Rows from block 5, named by matrix and row number. Rows with one number belong to one channel. Each number is 500 + 50 x the weight over its row's rms, rounded and kept within 0 to 999. All counts start at 0. Numbers have three digits each. After the name is the row's rms in percent of the matrix's.
# convs0: first 3x3 conv (model.blocks.5.convs.0.weight, 128x128x3x3, standardized in use), inputs 78-83, a 3x3 kernel for each
# convs1: second 3x3 conv (model.blocks.5.convs.1.weight, 128x128x3x3, standardized in use, transposed), outputs 78-83, a 3x3 kernel for each
convs0.10 100:502495533486469542472479550338328403463432462486511536558559510601556540412459496446496465460464480418441454498545534533556519448455486557520572527542532539512498
convs1.10 096:493474453489490503583529528571564551521511575522527524557501466580448537604536595547534510529477427538580526502484534540555565525533617442456452440443435435435472
convs0.11 099:458456463486525540582615626436546507469509501459470523504443434501473464591575537518551588485503533490538558516562526565593603491498506473429410539521467563605514
convs1.11 102:520460505516474487582553558495433453535495508649586575550554551489527516567585554458473437561505474642593547603602595546529523526524460524546513578587575584569555
convs0.12 101:518499477518491467529509509538547531512515490504469493498515554531428415554478457489504530537528495440508461451421453472496551463450484528552515511484459463429435
convs1.12 097:531554530453462470503532585460455419439478446487504548514550594461501502499506478588565559571567534541504469454458471488468473512487466479487572468462504556545511
convs0.13 105:524514554495469495495442482425433490381338376529475418518509489535499440507478438495481523499526501414435453524532517471492508459477513477403455431402476458490485
convs1.13 104:512467558485433489589522505411437492361399492412434479478445540476445479465457483537530561497487502511534528495483466474476480507507519537563536532537503598591547
convs0.14 100:503472544509502509500512503518554494477421434447485482543590606507463519446419381545547549545480524507531526547573585506476461507451453516508546514509496502463466
convs1.14 097:513473448468445502466447544479495512488502554487450496581536512568505462528504557520548466514478444470410497528522476513522537465504477460498517509511518554556576
convs0.15 099:485512550508451488499458467488505455406475509506510513534527425602598400558593426567515532568569480484528456424398546564506572537505544551536486544531531482460600
convs1.15 098:509484469554484437548499466519518566554566520628554547490629585471591588437462475466603524404655629430466515553555504526653573496526549476541582526429466502423467
convs0.16 100:519480515470419443509543528450418468560534500515547547469491447542560511513504482485539564482539529485428492482377400406417387450390448503481447523479468498470451
convs1.16 093:489491531471554497443495472391349399423358371526491498542491530546489559524466465516533515485512495506536570502486454472474458499442418498477536596555607651600591
convs0.17 099:581515549565510510545579550565555519500506496440436416452436478573576526471478557513578551523554572513500542442450512514454490562582525419510511485486529550495530
convs1.17 096:452437414415410479504512539533485509580497497491467470570561524548520476510511487529479454529488472474445383492504484477444412425373374537558543434442469495474426
convs0.18 104:486457452494510528527543547476489464442481492539519538403384433454470460582553550412439457499525494575543527419430420574563550473493484482416420477481488514492488
convs1.18 098:498489479498451450560545541481485500483461492561531557392393378531525481575574486414443470446441430490491450557534529507505502506522529486455453403410457504456475
convs0.19 101:490539468461495520485528574517529506506517510501535492527515474569591560595572591459486531478536552550564589513531496540581549525558525478436463485490490506487512
convs1.19 094:489457497432404438486468496484510555528512552491474503468499477523515558537493493487439484491455453498503435556535535504478504566555578578537548460443443522511542
convs0.20 098:510474482643559505582534524555519489482467520469507550551466504538455526544484487466440535396426513519484485399409462454457513466497506508596505477591410487479438
convs1.20 105:483453490461458542473508531488442487551449474508527526486476491474471505464461556566524556482476505477496538490484498468500463512535527485428438546536534532521498
convs0.21 099:489437460482484457504492481456476505466494491467522496490536512482502532500463507502511496533518479520442450516493485511537547475450443565577559536546543558520584
convs1.21 102:552535477564565509539534498622605637609585566590578543464449499422401469479508540558531550472445460479435439506497502576540520547518493523528492485505406422453459
convs0.22 099:446421496461478454541534476490468490524497579520560501508446485513414514625563582488542549506429482555500551471436505576506499529498523500481478464436470512598595
convs1.22 098:496528416431494434457472457432345407506504466511554513434453489511508448417436373365426481462525526498520478445393380514480510489482444484474556514478512492474490
convs0.23 103:496519504526612548542551547506548575385395387271395366584542619577541578557482540530423489492477500640569541547419487498404392556486450477513553426420499445414492
convs1.23 097:520538482587582467618572504505526494484521466484520499426401347485500465456492488511462464507497455514537444493520549438446471435458540487454500541492509511457525
convs0.24 098:484501531416581595479550469468464459419511531479548484452523520489474484494526603558453535602494495582579535594514502520409456485404513621552503580453500551505514
convs1.24 104:435479450498503457522496511551480471503471509590503544452532510451480488455429399432415489470412424532415395497480504532502529564563620441540578443558581466586548
convs0.25 099:498482468475526495529546478470550479473486447507500477533570503472592481449547420506594563527559550502492557553471591536436569597509553473483467399577518371536493
convs1.25 099:413425469430398401517494528535488535497421450566459534498524408455498406480493484480477474449479499530499441571630603576563597574516566520497567588576546539464541
convs0.26 099:502522517448479498478404493469475424420460451513481487493480513549596521477482516567544544501559554449475498538491469526584543520567530511535528490527495529517481
convs1.26 095:532476503534527518533523509520535480561546507510543522485465543469478496461513506535505430612549452558543478521533528561581567577582572384413411409466467461462503
convs0.27 101:506486470443444414415453454512507491421446491437517531482438537484439513495458511558458544593504505596506488541546567552500514556453503515484514455447538419496675
convs1.27 099:454449501510511526569545546430432504508488526522531575531510497485454516517496489472500507481487551518524584565581574565569537564545469464392557401433565448532585
convs0.28 100:485529515513544592521551596563565437526540475531523558616569512528482470429478461479486505473503591515484440568435460532505399562491422514555479564484469612509562
convs1.28 106:459455525495502523490485561438420423456459449487507533479465446470432494560521546508496476571477427525432421499542562470482543480485500523512476539514473530465444
convs0.29 101:534483456508446480507527532518584514475475526455492564451495494453457454584513522512568496439502467517530537518524547466442447530493454539561518489546493522537475
convs1.29 096:525487488505497492461527536506462411542484443507465463509468451544532534561528479471487458507489485510516522564502419636581480625637611457518553446520555474441515
convs0.30 101:529538562528541544548544529478446510525510447525528450587530505540524482555568418523507557486525527499553545616550443410445476419440519488475542466457556498471587
convs1.30 104:467586644452547633501477541545458471543501529541524518529438423458525467485603562592559510577548482506520485559501518481508542458511564536581581466527564510472556
convs0.31 099:545535537531461443526554535499468516510504538497481436500526539488495501464536510505464550473481532573598587574540547538456504487507514522450441484457631472565524
convs1.31 093:496516520502496571514520579507443492482486498470494536581531414570543405561545486605605595551512412531481436533508556531529597501502519502479446532474488528545508
convs0.32 100:503474520456424526471500554457480479506509478488431537449536508431588544433485539558566512601582479545512475513461496479410457511494519457532514470553498489538493
convs1.32 105:493428454492444488477491532416419538528438487502400517466521544363537566372477557515452443505359415488390451455498503414505513433505507477404518430387527418479562
convs0.33 103:540562546486547569545465445511538535452448450460502459591576570571507474544504510499517561473450474523533518474464460490486446566486491557454479486448533513533522
convs1.33 093:524520546578597532612641598544526493552505505537483467528578610620663641590578574482464537559458557593530539472500458565500552548515538515464451574537502490510495
convs0.34 097:568538504496497553431456528516526603445496509485546475484468483408472517412509477487529510463467557465513563505503436499479407538518447525487540535495497540500432
convs1.34 098:510444528491427487531480538590551461563444528533463463571587430575500440481415445513410467467452499495429475449398446425439403431407444429513462449577507514545506
convs0.35 106:558566559510527550538530547334317388312314266276243301490490554515503523541539493474504530502528522525523487490492423454437426461490498461443467467482502477492521
convs1.35 105:451421430483442435518517505484470465462455473458406466479451483453480487495517504550565535495537521490520501443438443475476502531555570488480468509467487496485479
convs0.36 100:595577624510535556521509536509489523509476512405432441498451484574484425579523499525479488526530537524529565458536521443426444497476486498514522395531545405517519
convs1.36 102:453413388533470463575556508456422485440485556509525577540404480465365431551433461400438465447494460483480511525522457431434486384458484571606549521523502486470528
convs0.37 097:526511510499485475499437514513517537492513546527525512534411502545503410566506409533508539589488481586552432520498540473431500489497559480482452445462518467549526
convs1.37 094:594479468580511456527487476530521544552512464575464471413603658387507648467467563468463432442409483475428447534589557499475458440466473509486504521511483546441452
convs0.38 099:533492488491463444549607562456454505507520480525509532521487505473503515524552491447466505470521495454516491401396446451456449510510498510451520518510510467540484
convs1.38 098:492432462500484497512556535497433447471445430603542472480460530534528524516531539590617519603645601445470478508424415532531483458444457417398434564552540531521535
convs0.39 101:537509539478526508523494511463470530472457462503540466493478552547519515460475486499491499524562529401466536508527538485394458513508519537590567486517565490551542
convs1.39 104:485463474489497566501477522560542477555519461571584506506485433493457444559506498438474489474520541493496539616547507541521442535506498446477499451504549387513508
convs0.40 097:507487419509486482514530540500440524468484510457470475496429568485480511474540461504499544532507507569539460493504423457423435501482477515510566469470540493520515
convs1.40 106:466562530527537542529497542535469456505527487505543548458440456484430460532533467539516563441449493509518481556508523436504579438504542548527556536571572529561559
convs0.41 104:492535475527540462504527465449478488497553483403445408492464525500476525544482502553478493541513510599573539511492543490388475564539607434476495438553556496476486
convs1.41 094:534544490489572523514580596576523565544499546565548562434488511398468528498494477491468474527458478570593556438448482481458452475484493512482481615627583542526499
convs0.42 103:567602539539514478560472465570510454528499443515485402492450557552568529547522527462462504535526504516545463522528482491532522525525469470466485482524413522527456
convs1.42 095:465428469501465440498511473533498461501428488486355484551511541509458525501451524536526498522503464487490447581432487535403449492430463560514486602521516568490534
convs0.43 098:492494492482436469487452524439482515479481465477537509495500503377384463484452502498519494456450502559396487516498491556545550413414468503517456466448489576549510
convs1.43 092:528467445565495469576534501526533541492454518566560571469425425519528471471458469493541572508493519472457425570530490523508478541561602511472479504412470492413486
convs0.44 101:541553562587568595534509504419398448535549513529546533539586532503527533470469517513524501486455442502493461503514493511533521422475487577431464527436441515559597
convs1.44 094:485545499476448487484474486416382428504421451509484534498492533670663565598614561412451517521556520518597521448476468425419463485444423559556517562578548533540537
convs0.45 102:557531551569538458501488476495563434481528440512398478516553446516542519489520499495502586512523603460516582459436555484459497502487462457435432488527452417460516
convs1.45 100:533533503557555543534524531520538512551579522545644582486489469488515497426488505510488473450460501392442485490488466505470468576564518512499491572561517527527523
convs0.46 100:531479469626497427565510440501473529534497520570543516534510471472451482554470467503457532448452553532496497387535513426538541434545584508505521547571506514541416
convs1.46 105:519449512466419554500483538491465450489448459392491559560511541510509497497472422496504545390397536419410541528490458502459459512497504489507493450508546426426510
convs0.47 100:517464487546532549553564539460456448535532508486513546550520485566606491587507539512569543530500530524473550475380524501454469486475500482532513485563515517473479
convs1.47 112:495481500458451467483492497518515529503500483517469493561530571535471476508496508526530537510490505532534528566573553560540559571525524571573572636623616546555574
convs0.48 096:543542572508509522562544525559550518496480484463445433469463525461449519598548541460486564429441476513481479523472443499466488467447509484459502548518512565471463
convs1.48 091:409421518494543610547577642451458490475554589573571627451425461487427447480451464450471500440402428490435435561552589483480539565529538555573550537550561603596603
convs0.49 099:544514523571519517597547491503504461486364473463399459478472528465469518543473514465422494494472510504451532577538576545524546499500526484427522507508488478474564
convs1.49 094:506478557516554614528574613482500503455532554558629669530489511527500506457449474481511501477477479405442401422486508427462494509562548507556560537610577519534537
convs0.50 102:577500489550492490504487528526553527510489564495430507598585485553578540458525474493549601412523643449526591487511547494530560465475474523570467475517501427495544
convs1.50 098:473539635468522655521529617488546535478522546498492531489555518469557480534573512487512481528546533536484489560521441447460414516495484451463501477456527508512542
convs0.51 099:539520492496483540527481509465413418436413447452421405441471543405490552436445478508443496420406506476472515554549559517534541439452493590592512558574529548559498
convs1.51 095:449431475516517550575570577472478545402486560491475512468477447561553451580540510488466496564572568598590598522516545486516545526511511507446515527464497541477564
convs0.52 102:512474501467424475467449472482499475517522514482492489518467516482469491465472504464540540489533509477513491343325329552515494574552564521521527478510521373442454
convs1.52 100:546571547491513495533553578465498475442471473442448491482459469465505536529534578449474443513508508576535570582519481517490470597575590486434453438422450456431488
convs0.53 099:544513547495503555483479552563590592521545546494523509484443456520493477500550526525499526526486522542548588496561537442485484427453495396395396477464441460545606
convs1.53 092:543559569471506552475501546391405378445501483491544566580500469496474458527457476545513550517413511557470434528535533455508499521539472534458419484447464516505559
convs0.54 101:562533501613554551565530505420540522479537440406471431543516460560477440613574547491503542541519549483552536500514546519551450549475399536532384526469409473454443
convs1.54 103:505498498548494480551472443487569478465490496464490541493444499482421380538490459564536515487533520525520525618514525533407457573491528544570578492513510484539490
convs0.55 100:589544520548549565521533532421484474479473475540520511544550528491465496545496495585556492528516467487466464524536526534512548488473475476479441465475437435424446
convs1.55 103:508519524518460469507442452565549572483493500521478477514511500459502503374474447545528506477500504469492507509498479523530517476440402500498530457445442502487477
convs0.56 101:483481458478610570463516522447459419464487532513572507546599547477533524482568564493602591457495566474478550557486485499459469468426505431542548387439477344462548
convs1.56 100:473471500513510486486503522492488577434461550462443524476515517541516520526508532432454471548506481619570456449441512446475573513505556487489479459510516482447532
convs0.57 098:543507531481440457540536558394434513503476537528502492529557571541563533535474529520532509502536548534538553409422399519461397527488434487422479482450479481498489
convs1.57 101:493460465520513504496450503436436463599553556550530542534524506494518456514521462465460470480487457502531465467450525538469563639572542543535567526482487532502536
convs0.58 099:557539548602598632580579533535585588486517540424472468439452436510498472523494507577551567566535569532484530467413476464499535485566575454399413487487456507512520
convs1.58 098:479493466460498473482505476570540528567534514485492469493543512480529505472500514474486510458391436521483470530557570556535563516522546590546501523480500517492515
convs0.59 100:500488529484522574511531596411455474470546546447467481441437511491463550465463512539519489589564533588554567606524440552463487459475486531516519534533553452508482
convs1.59 107:587568526557508458502506498513446513526509487601496482526488499435486473411498519544525507504375406494470441428452508378502565415497580445474463453427500493434521
convs0.60 104:511540575496521576484549599426537563433441476429464479448463554436480564471490551535558508539583495568557523402463534362412501321361484463502534427483478467533470
convs1.60 098:491462547526445487558505511467505597504466569510408458492431430454475501483449485454443435432399452455350416398478510369472451407490513383459480393387485426416536
convs0.61 100:467487465501516496464502514412483471456485535502461486482440468489545534509499508548503545486502517536525523499489474553560539546546531466446395470507452576553546
convs1.61 097:488494501461463507561539572487484491466446497491487506550549529527535527552527552477482439463469435518546536515522513521543547550582578549542530459461512544529580
convs0.62 101:471572511420505558521536565367442511441424543475451526584537511553515444486526438525532484572499439589567471542483508488377467569484498521503529486483458537510459
convs1.62 103:563482459622499464692573534540491511615579520646561534469516509465519516516509502438520505387494549458473571554541517527559547518552569550545516517520551557517515
convs0.63 101:520522551544517489526544473538481540560571501484528454594573533546443485511517483562548576504476545504457546468390419485462459498462448530467580474462552500458545
convs1.63 098:501571571509570574537537559520548544530538571555599558517488526480510558488570533514506465538518449523526475506484463553545501543516519456461547542561557563538561
convs0.64 100:543503520484448470483451484527470456526486459527486460492446507506449518566467483542501548500475509545499513439431433517497483560548522495491467494525494552553549
convs1.64 103:469479482438459521459476539421453445435519503449500542465437409540514452525487445494452411596587525605614535539545534564562539546552530515460447508428411466426428
convs0.65 099:479483482468491446534510445485419386523455454516485472577512411605547425580537477563547527489490469519566601461509537559514468514484412525450474566486419463474522
convs1.65 111:611572445490461436530486462497549503485526489523547538440479480443515449420487505536541494408471377445494454442451426490475435549528496540511437527549435451498379
convs0.66 098:469468491538538577633643643512501542490504497459492538567556540566535503529480471480520526497529571525499516493457523488441504513559542534560548477477403430383360
convs1.66 098:560544524423391387447404426677622607547500489470479464501527482512502505458432437483509507471454456555532521536525530511504463513483429508542527490503518521532503
convs0.67 101:486485492503498631461539623526453501494502511504535509464518522438483544434479482566512500585543507588529520550509414525479432475480485472387525402404612430423522
convs1.67 103:528472470548466488558538536467452517507448521548532533538531523580505483539459446519459479504374426519364431484447491495516497513592597524446479633496474498477520
convs0.68 097:524483483547572549545612556427405397370322349399447411469454532488508507477453473513500564572571566521514547461512540532557600524543583472468407452520452452462420
convs1.68 105:443447421465460462456440435516514494516499513516512517445484508459476479513494472469434493489472506571544543453449473470472503471472497536469523525508542562548566
convs0.69 101:522542547544519483504542497515535510508521516541499556584515579467405454480458494522484544392447477487420465484417426425379416448457453443469498403490512463494517
convs1.69 096:605575591610591593563553581455439464452467465526536515486481518522554514483482536488466496488506558514554572435394397461459473535512473561564566542539530543470481
convs0.70 100:488503514484540505451521493461414409469471434464491487474485486495547509519585561412525536530620573549566547464494441584580571561562581426419370434525467469472482
convs1.70 096:438427424448419474538480495541540539539494563510513583437413464457447486535538578475445457425460532465476498530503506457447478450436448499452494524487466486492521
convs0.71 099:559565579580599608589583569560500527541486451507467481583539573547482468511490445582518570585570538517511471423474410438464443475487459565519508530519478461484408
convs1.71 101:528456479518381458571472514534481463488440483537505545500432518445409475504474527488507482491522487518499493448450484507542545533519536542521559489485526551499507
convs0.72 099:547543590533466539582564548485362392479474443564509414447428440452436441456486500531527521534548506475510472503526484575573560511524516459505493490562561486547487
convs1.72 094:494539631511513608586578590514547592506521535526487553559555519559523526578585608545600569557592594497498527497467444476468437484498502586534565641537554651588577
convs0.73 098:566611584553630615522498497424478511484512525453471506510501467450488472540514498632547487615546477551469453554540526414481530372436532487481532507528506489455507
convs1.73 100:548525457564487416579522461527507478493467502452441461519509512412453547420487552545527557479550574466491548373372489501522533487534516533504542547538519583543540
convs0.74 097:531492547480502525470512540425470517486508474422460433510457481531389405464422432510472480570501501580510509468510456467483467581550535562570521526470445483510503
convs1.74 092:536467454572486473635575584505517498536491464544530495496517522456448494493483441502522529546590601581539570534544549485490469450454434522457476480394418432395486
convs0.75 099:531525571508465517485496557463526533414466405474480495544484506477444470494480550586509489531448448615565603607558534582588577449447423493461483499520532522500532
convs1.75 101:418439479450400453514491526469472509427478465462451393573508482520490554541508553486536518504494521432445475486505518489507482419466428451506534433451453510532462
convs0.76 099:546466536483516519558500478496476521511443503433396406538534488572557480558512524543564574523573534560558530545524501486499428465465414522489461548484461510483490
convs1.76 095:494503550506482541514507545505533512504524517525565497466481546488475494532540567483498521476444468541532482561521495496476471444420406473506553497499473522495442
convs0.77 100:563513521501485485479510570536474547496521498464472493595559537490508521478470496505507534444504513530503479480496510556539444570513531475549497458386485501451436
convs1.77 104:422430483516450404509467456485548557441490469510513539384442491359413518470458584513405373526532462490499493528550533421472420460460482504458538592525536574466587
convs0.78 097:494527521599566465596636538499484467554567504536501422464509498404581559458518494490470518500514521537498525464459467515499516560550558511509515466397411501477505
convs1.78 096:461537535423485514412451476422497515514503505500532535447427425390391421467543558483505492454520509523536547554522559558545536498489515531527545507454483472475490
convs0.79 099:504528516466483477487464476501445466479511520463485492536522473570573522512535527560524520503503520510522525438473527447463487446422472503540530510610587438502505
convs1.79 101:427418420458419456529475482403470470384397456369362372513496486504480460519491465476454472456428449552528534513503480500488455465449468540486479482431412421418469
convs0.80 102:614617610553581555478508515472453483487474482466531551595586563625525523604530501622544507562409467535522487512497587484417416640526421457534472470463421448489562
convs1.80 108:585519405547475394586511457467466458560524477520490515391483551446389472501402497461496490476498508509497552513533475430489527471460488656629576560488473482477564
convs0.81 099:482501467428439420408461454480425415518518479552550510549543541437497506561498574489461493488473510579520542478545511492493485549554599540476486542494453460522499
convs1.81 101:462496440413477428400438470510463441499489441450478499526527585424465516552523535569542584512540506544548520543543536635616582587554544570507524517543527499481494
convs0.82 100:507473446489411461469464514608545527518513495447433337546510527456474538489447489501477549487521598559556546437540577520523577577565595532518486452517537508558536
convs1.82 099:407467571416488637505541694469463506488530569450499553430499541495543543522504429428422516496447540578558628547562583491473546457430514415442481506494470531467446
convs0.83 100:570587576421433467463459493439390425497458497589600531509464488498455511463407446535514520529489521543466529558561511546533517461442432527526536501468505476456450
convs1.83 098:497533535456396494498443440492445461533548546507514532499542543522579524544572593479386450512507535507503519411406447523536568538576552500470488488504474514549522
convs0.84 098:505459464442439428542530588456419460410403477430440418457464586510517525515483527484489570501513544545536451481444546459477555452507493550540563485537593480485546
convs1.84 103:497512493436418489512496552550564520449514525478489552515509553493485508432479471526547590470505447475431398516494530426459530390509570453463557439451464444465468
convs0.85 100:569545541571513479512508549485434512463401410410365447459492445436469444516584527497514523484507534484603627497503489497481540520500476438489507553573539545555543
convs1.85 097:407332407496477551636637661551518530580521541573551561509568505481511503506542569510578522460511503452429523468490460459488446455486457533526446495516457527501481
convs0.86 098:477556560494401474516410525456476422465495580481461542513473488601506416579486407552573569634524398665578417512509472559498483534529487465416460412452526452572509
convs1.86 103:590502444521451422515481448506478540531500503501475503475515490406545578463442552507462460523408451541488444411473454446500442396472477442515436411473459502525504
convs0.87 100:506492554516469551486524549539473536485440473539538494533528524483536502504506503499518502507508583534473511580570532484535515484499501615570543572458516583496485
convs1.87 096:481466484481468503495524572523562575544517560516478459460543462469551539485558516560556538517489505494485492636613587611605557656650625429422439506487484582545523
convs0.88 097:555535544517463551523521573444489523499437512494547527507531499467590589495580546523571493465577523492555555528502520590514541521420436434445524431521537456440548
convs1.88 087:467496463470449457577522521601612640600579601556528552533542469550562453465458464543503429594662396522560419524493494555550512483511544525513553508493560469523527
convs0.89 100:539571523536540549503436441443432442469393324519556541506484514447529559376441441525468517498482500467492461552540553442457519456456410452476399502517430508450453
convs1.89 102:432473450511445434521467470564556545597592537567478501556546538570521558622599627519574607429491467499542529496468502428436461500502571614598607495491540538557605
convs0.90 101:476492499526546555486483518482478466531551543557536490457466489498495528532536555550530506559532539546556605511487500534536516504501493477466482455448484511579467
convs1.90 099:486493491498490521491490525443460468492484501534517532470479462532472485462432485588548475580487448549499514478449464505510499518513505549556582509501544482510560
convs0.91 097:568505473471443466603498509567484442503552507495533527457513608409491601423474520533518623430518622483478547464407468511443418500476488556507467467562524494488563
convs1.91 105:483537512505551551519508527505502500469505511483494550483510482520539474543534490467469518450421507448402477511540489431503484499538515543462543586529565584539574
convs0.92 107:485525473509505490572622562540553515501519487483492451516476501479484480456461536504483468468500482544540539540535519489424452469481475539587599520508472582566536
convs1.92 102:473478475494507495481514489549535531546549511496512532547505497503507476486466482487474470601575491552538482485456492545539573523517529425461418333354367382401393
convs0.93 098:552560539554491531517509568437433497466492496542481555507564499494487509487419515508569550469481524501473495455397431420461430482514501509476496479529529475545527
convs1.93 099:470490536481451492496471474493442511522539558510441467592560575536444467467497473511543546499502440501525517580576604464428493536513542436440514495496589543557582
convs0.94 099:522507529545506518517544510515518449500463463485470458563524423587507459545454506509581521439504542479469581443490503596506466501450436545505501545516439528555485
convs1.94 104:490507433456516451474530492519505461483475452477498450481525533505520496486525492499517546522521515497546521530490440505477418534488441539627576552570536556543509
convs0.95 102:517503514496492491443448466458497478450477494433449481472461463484496427400448421459457478489537515528563571401351378488394414544463471521533474453476436457406436
convs1.95 092:509486456485475468471497494522477478557491468515470441512537496558539502616603615395426378473444424481491476503504472582517499600562518467465415483509510578529546
convs0.96 101:486529493522578423508521443417463495626580460551542441507532601476509538541553468460516498471496497521508444503515513445385490424504529465453556466527608502526556
convs1.96 103:505552453414481528444415512529474447505446428471476500492455510483494438576566518421443451468469530531522567538514506542559571460466530509445496507536629440485508
convs0.97 095:562523527545477504499533553616484482505389372550535546491526503469452522451498576492468483496477526552503565486486539442480523440479483556494486587487389644558550
convs1.97 103:414439514463474488488515528505478543518480477488464494520534533501436491552515520534464438645538469565508462449515532552511518538516515480475414487494503521466472
convs0.98 099:549564568502521530466506514446529475406481489527593532492489499543579500551522506501473465453498474468493567488491591510468492501396412473493491461412449488440577
convs1.98 102:529544537474451475489413443474419500464433489500492513459430436516540475534530463528538543489619532525615582531470440530533482528565544552613563542507536539505550
convs0.99 100:525534485511543494458459504403472459399507427548492468524461481485443474485411416507531595551560615549521536506498541504485549543557548465510488411429455426519487
convs1.99 098:518504550572587571615642589548512523561560582541529538502446445487484476497517482533460492611534564578616571543555595510495538490489482566604539513594552542585603
convs0.100 100:479497540457491511547592540384392438436442469484458472433423441484435477551487520509510490498541502515517502487500486513576523490535540530475429514548402501535420
convs1.100 097:440450471458436495485516549468524539521541514536573562555452435502423452467403429554505481522426445429431477510502521482459465557544565475474497486489505512494494
convs0.101 102:486492494490473515531467510451365469463356400398336388504524528570602570533546564552530516546579520522535547423505463397461455393452477504444449482519454488513485
convs1.101 097:474434476548443497583508512451452500504509553539514538419420483483452499480447458496491483485467491498484500468453458424413441407442459509467513588462499576499515
convs0.102 100:541537543532526494580580579472480520471472461545561557476476419466547476557529494519523464431503471474506471428507453435487408520529466489501483470470505568544525
convs1.102 094:591520550531535541518490473488490529540499528525486487476525540456490530603564572466508473486490488489516548456424444470426407469491477424392312448420405536482478
convs0.103 098:554528512514544499486550540496463497501429426502519504540489582486503493455458498501483509439550509497446506457498556553440530568476532572484529462448505534552560
convs1.103 096:500509484496469497502518526466483531516484487485459462609416560427396479522474540479480486487570548428424460668601659626553508470421435497479505539493476501490505
convs0.104 102:452484478501514485557533480480546511464579567503532487563512496400495459473429421548498553520517529499526524515469455492483478497497558506510515489491523533489498
convs1.104 102:496525505500514464530484441475437465551488521461440496546501544500575555601635604445479536426459544538478458496536583431490512357415542464466491482505434490510447
convs0.105 099:482456467524477463485491474529512486500467504578511501558468474564442459613578585443441514450502559548586606492501503490447498449444500458468457511529487471498461
convs1.105 096:480498552483543590513576594470526534439525511471520519482508426528479431508488491526509388546426378546509437515570589484537492554590535501535466496545498509457434
convs0.106 099:520533518519467481498504511438536478502474479423495509517550549528557504621566573549526544459499513501461485470388506551507548518483509519583573529550519518510594
convs1.106 090:534519498480491492484459503554504539488480485583498529516472470520472476510467474640680511571633482489536459506477426535500422506510468452494550459463523517435493
convs0.107 097:559506523561513523547475422484581574437499545423471501538498507535571541459536549517460444483444474555549522455467474409463355472447422454462514419465567454490521
convs1.107 099:441441537512551554504534526475527528486490540513552504456472563429465545538534539526484468450426450491473469462492467538535535564602614532503452536502452513477492
convs0.108 101:591587587589578586514502534472456504450480477343450425509516509470501473424454488530572567491591560444506525447464506447498555462454493435435456412423485347436448
convs1.108 093:503429435511442469548519477570559506515441414504402418473525511443502516493509504417470500387431454473477479454500546458524552324382414534527563424447491469464462
convs0.109 105:521558502528490488572469490548485461528463434515514483525522432520559448499539457455493506489542463488529512490520454524547470586539495547442378596437347490458463
convs1.109 103:573482493538418502496451494499551459577497465492450530550479517553512523540488527567504465521445445494499497505430478442430464526480451537457482466490498468500489
convs0.110 101:553523551496441472522492551562558546552544498439501495495459511535463545588586544538512515552454514546538524495472462453444436443447435446494542426362426463528533
convs1.110 093:469453525541450508601579610512483464451459505530478503522539467537504472530528499461488442569607549520532509474448464500499478552566517581560540528493550586552560
convs0.111 100:539540559580610494522529459415463517496541520506493527511499459512498464501490437546500459562516507510487522442465474528513479564563528455412461485492471461489430
convs1.111 101:495510411495481415510487430545569521505495441567549502491438438533523486531563521468469482527541493560552539548543505552527487527439411458505488473471458454479524
convs0.112 100:604588566583531516537583581390393448453492581445466522492506519537560566560546464532549540574540507552517543599560546556467471530488452438424461429413512438464506
convs1.112 100:718664547628524426533514501528509455583492424543515486534434542466419509483469497624544553539464488504488504429401448485474504460448481500416410527471477470538578
convs0.113 101:543554553569561537547548557491444461495438450462444479522433402607546459620595532511490484574545551564554543619607647545544567513466510433474447484514505471521485
convs1.113 102:467431468562497522580567519537501495542499474553571523446489510396397450530437490496536532473479487485501527563515494464472444489486472553550500569501514525499528
convs0.114 099:476564551458572547513508479480459445547610542521577541490423428480486499517496459530565630540498542499496508521484486471425460482460501359512540378434496441481487
convs1.114 101:486490517479463477470507495475468496499485468553522550570578595526566557591605555510505522524502525572556521493503520459468480481484483571561558610586574611573569
convs0.115 100:537541578502556574515570521454511575431472581433485520620530539611542505605522489499485476487510553437477501569512467517509461525446486531516466456471529435478543
convs1.115 106:460516519483521511489516491536447448491459427460475478544552575514617608511536552433457496454479536499458535537555602520558528525612551464466464490454466483540534
convs0.116 101:542573598531567556514464440438453495488468469461453432592550543590592540491437510598594609537540570524461530489489529458468494469474498462446444450487488462508522
convs1.116 100:431468422437439456459459464562588572474505484430453437417501508478497476485500504410442508389408449423440417576588596557550538443428449606564545470471445453450481
convs0.117 100:532473460480443482456457438536543537526542573473517536562592539555600561521615572463514531537567533539573547350348350445430473479476466515562543510522539522447425
convs1.117 103:477503529452471492431463512457498469415425484447437460495474463516505507555528517545500529526506490544510487462477496429423442477493481451456483493439443540501500
convs0.118 099:552545516577479496582572549545504430533519508490470477558537542581500442516534514428436467464508523525571560445437459516470477417386412486431435471458515477478466
convs1.118 104:453451518495456477514480500531542571506504489546552561561553571523556697634546622434432484465472506477496453446462427452485466438492432549506501613614542515492529
convs0.119 098:518505536500524539520526545510451486497482431512478445535517481555490485544493460556525483559483501553514499593561513540529458467462473495418395537474370580548373
convs1.119 098:398460547469476552536500562546507460484494493513506451433461622444460544415463532476452574478375519518396492481484482471478478461467534501494461480492411546503423
convs0.120 099:528518492555411492493443524579477405546413476595437497502504514477438465430424474506572579435521534420483560502514581494522548485473477561526430583540434520462478
convs1.120 103:468525516427513558441497582502545571507586563457639614439488529494542483505488467493551478453463459524475456491503464442434436531486456532579476513588503514591516
convs0.121 102:502513523516564493562565555494501487539575477454493444482418499482463491538498528484458502514475481578509538467416425491450402580554561547445461549541534479512485
convs1.121 096:493477433499514482578603593399363448468410425531531529479420535457380484499457431427423490441411414468481496551521526525437488515486521463476496469447502460406472
convs0.122 104:515527514501531493504473451509504476510539507526566546536522513576555521527509504522501531578519514546539538444404391542523470499510508596559534503497497477464532
convs1.122 104:506495461574543521530495502547534528494470467547531516425448481496518492362407377444441486521518523505524500464494519485496503521541516463494529375392425360387445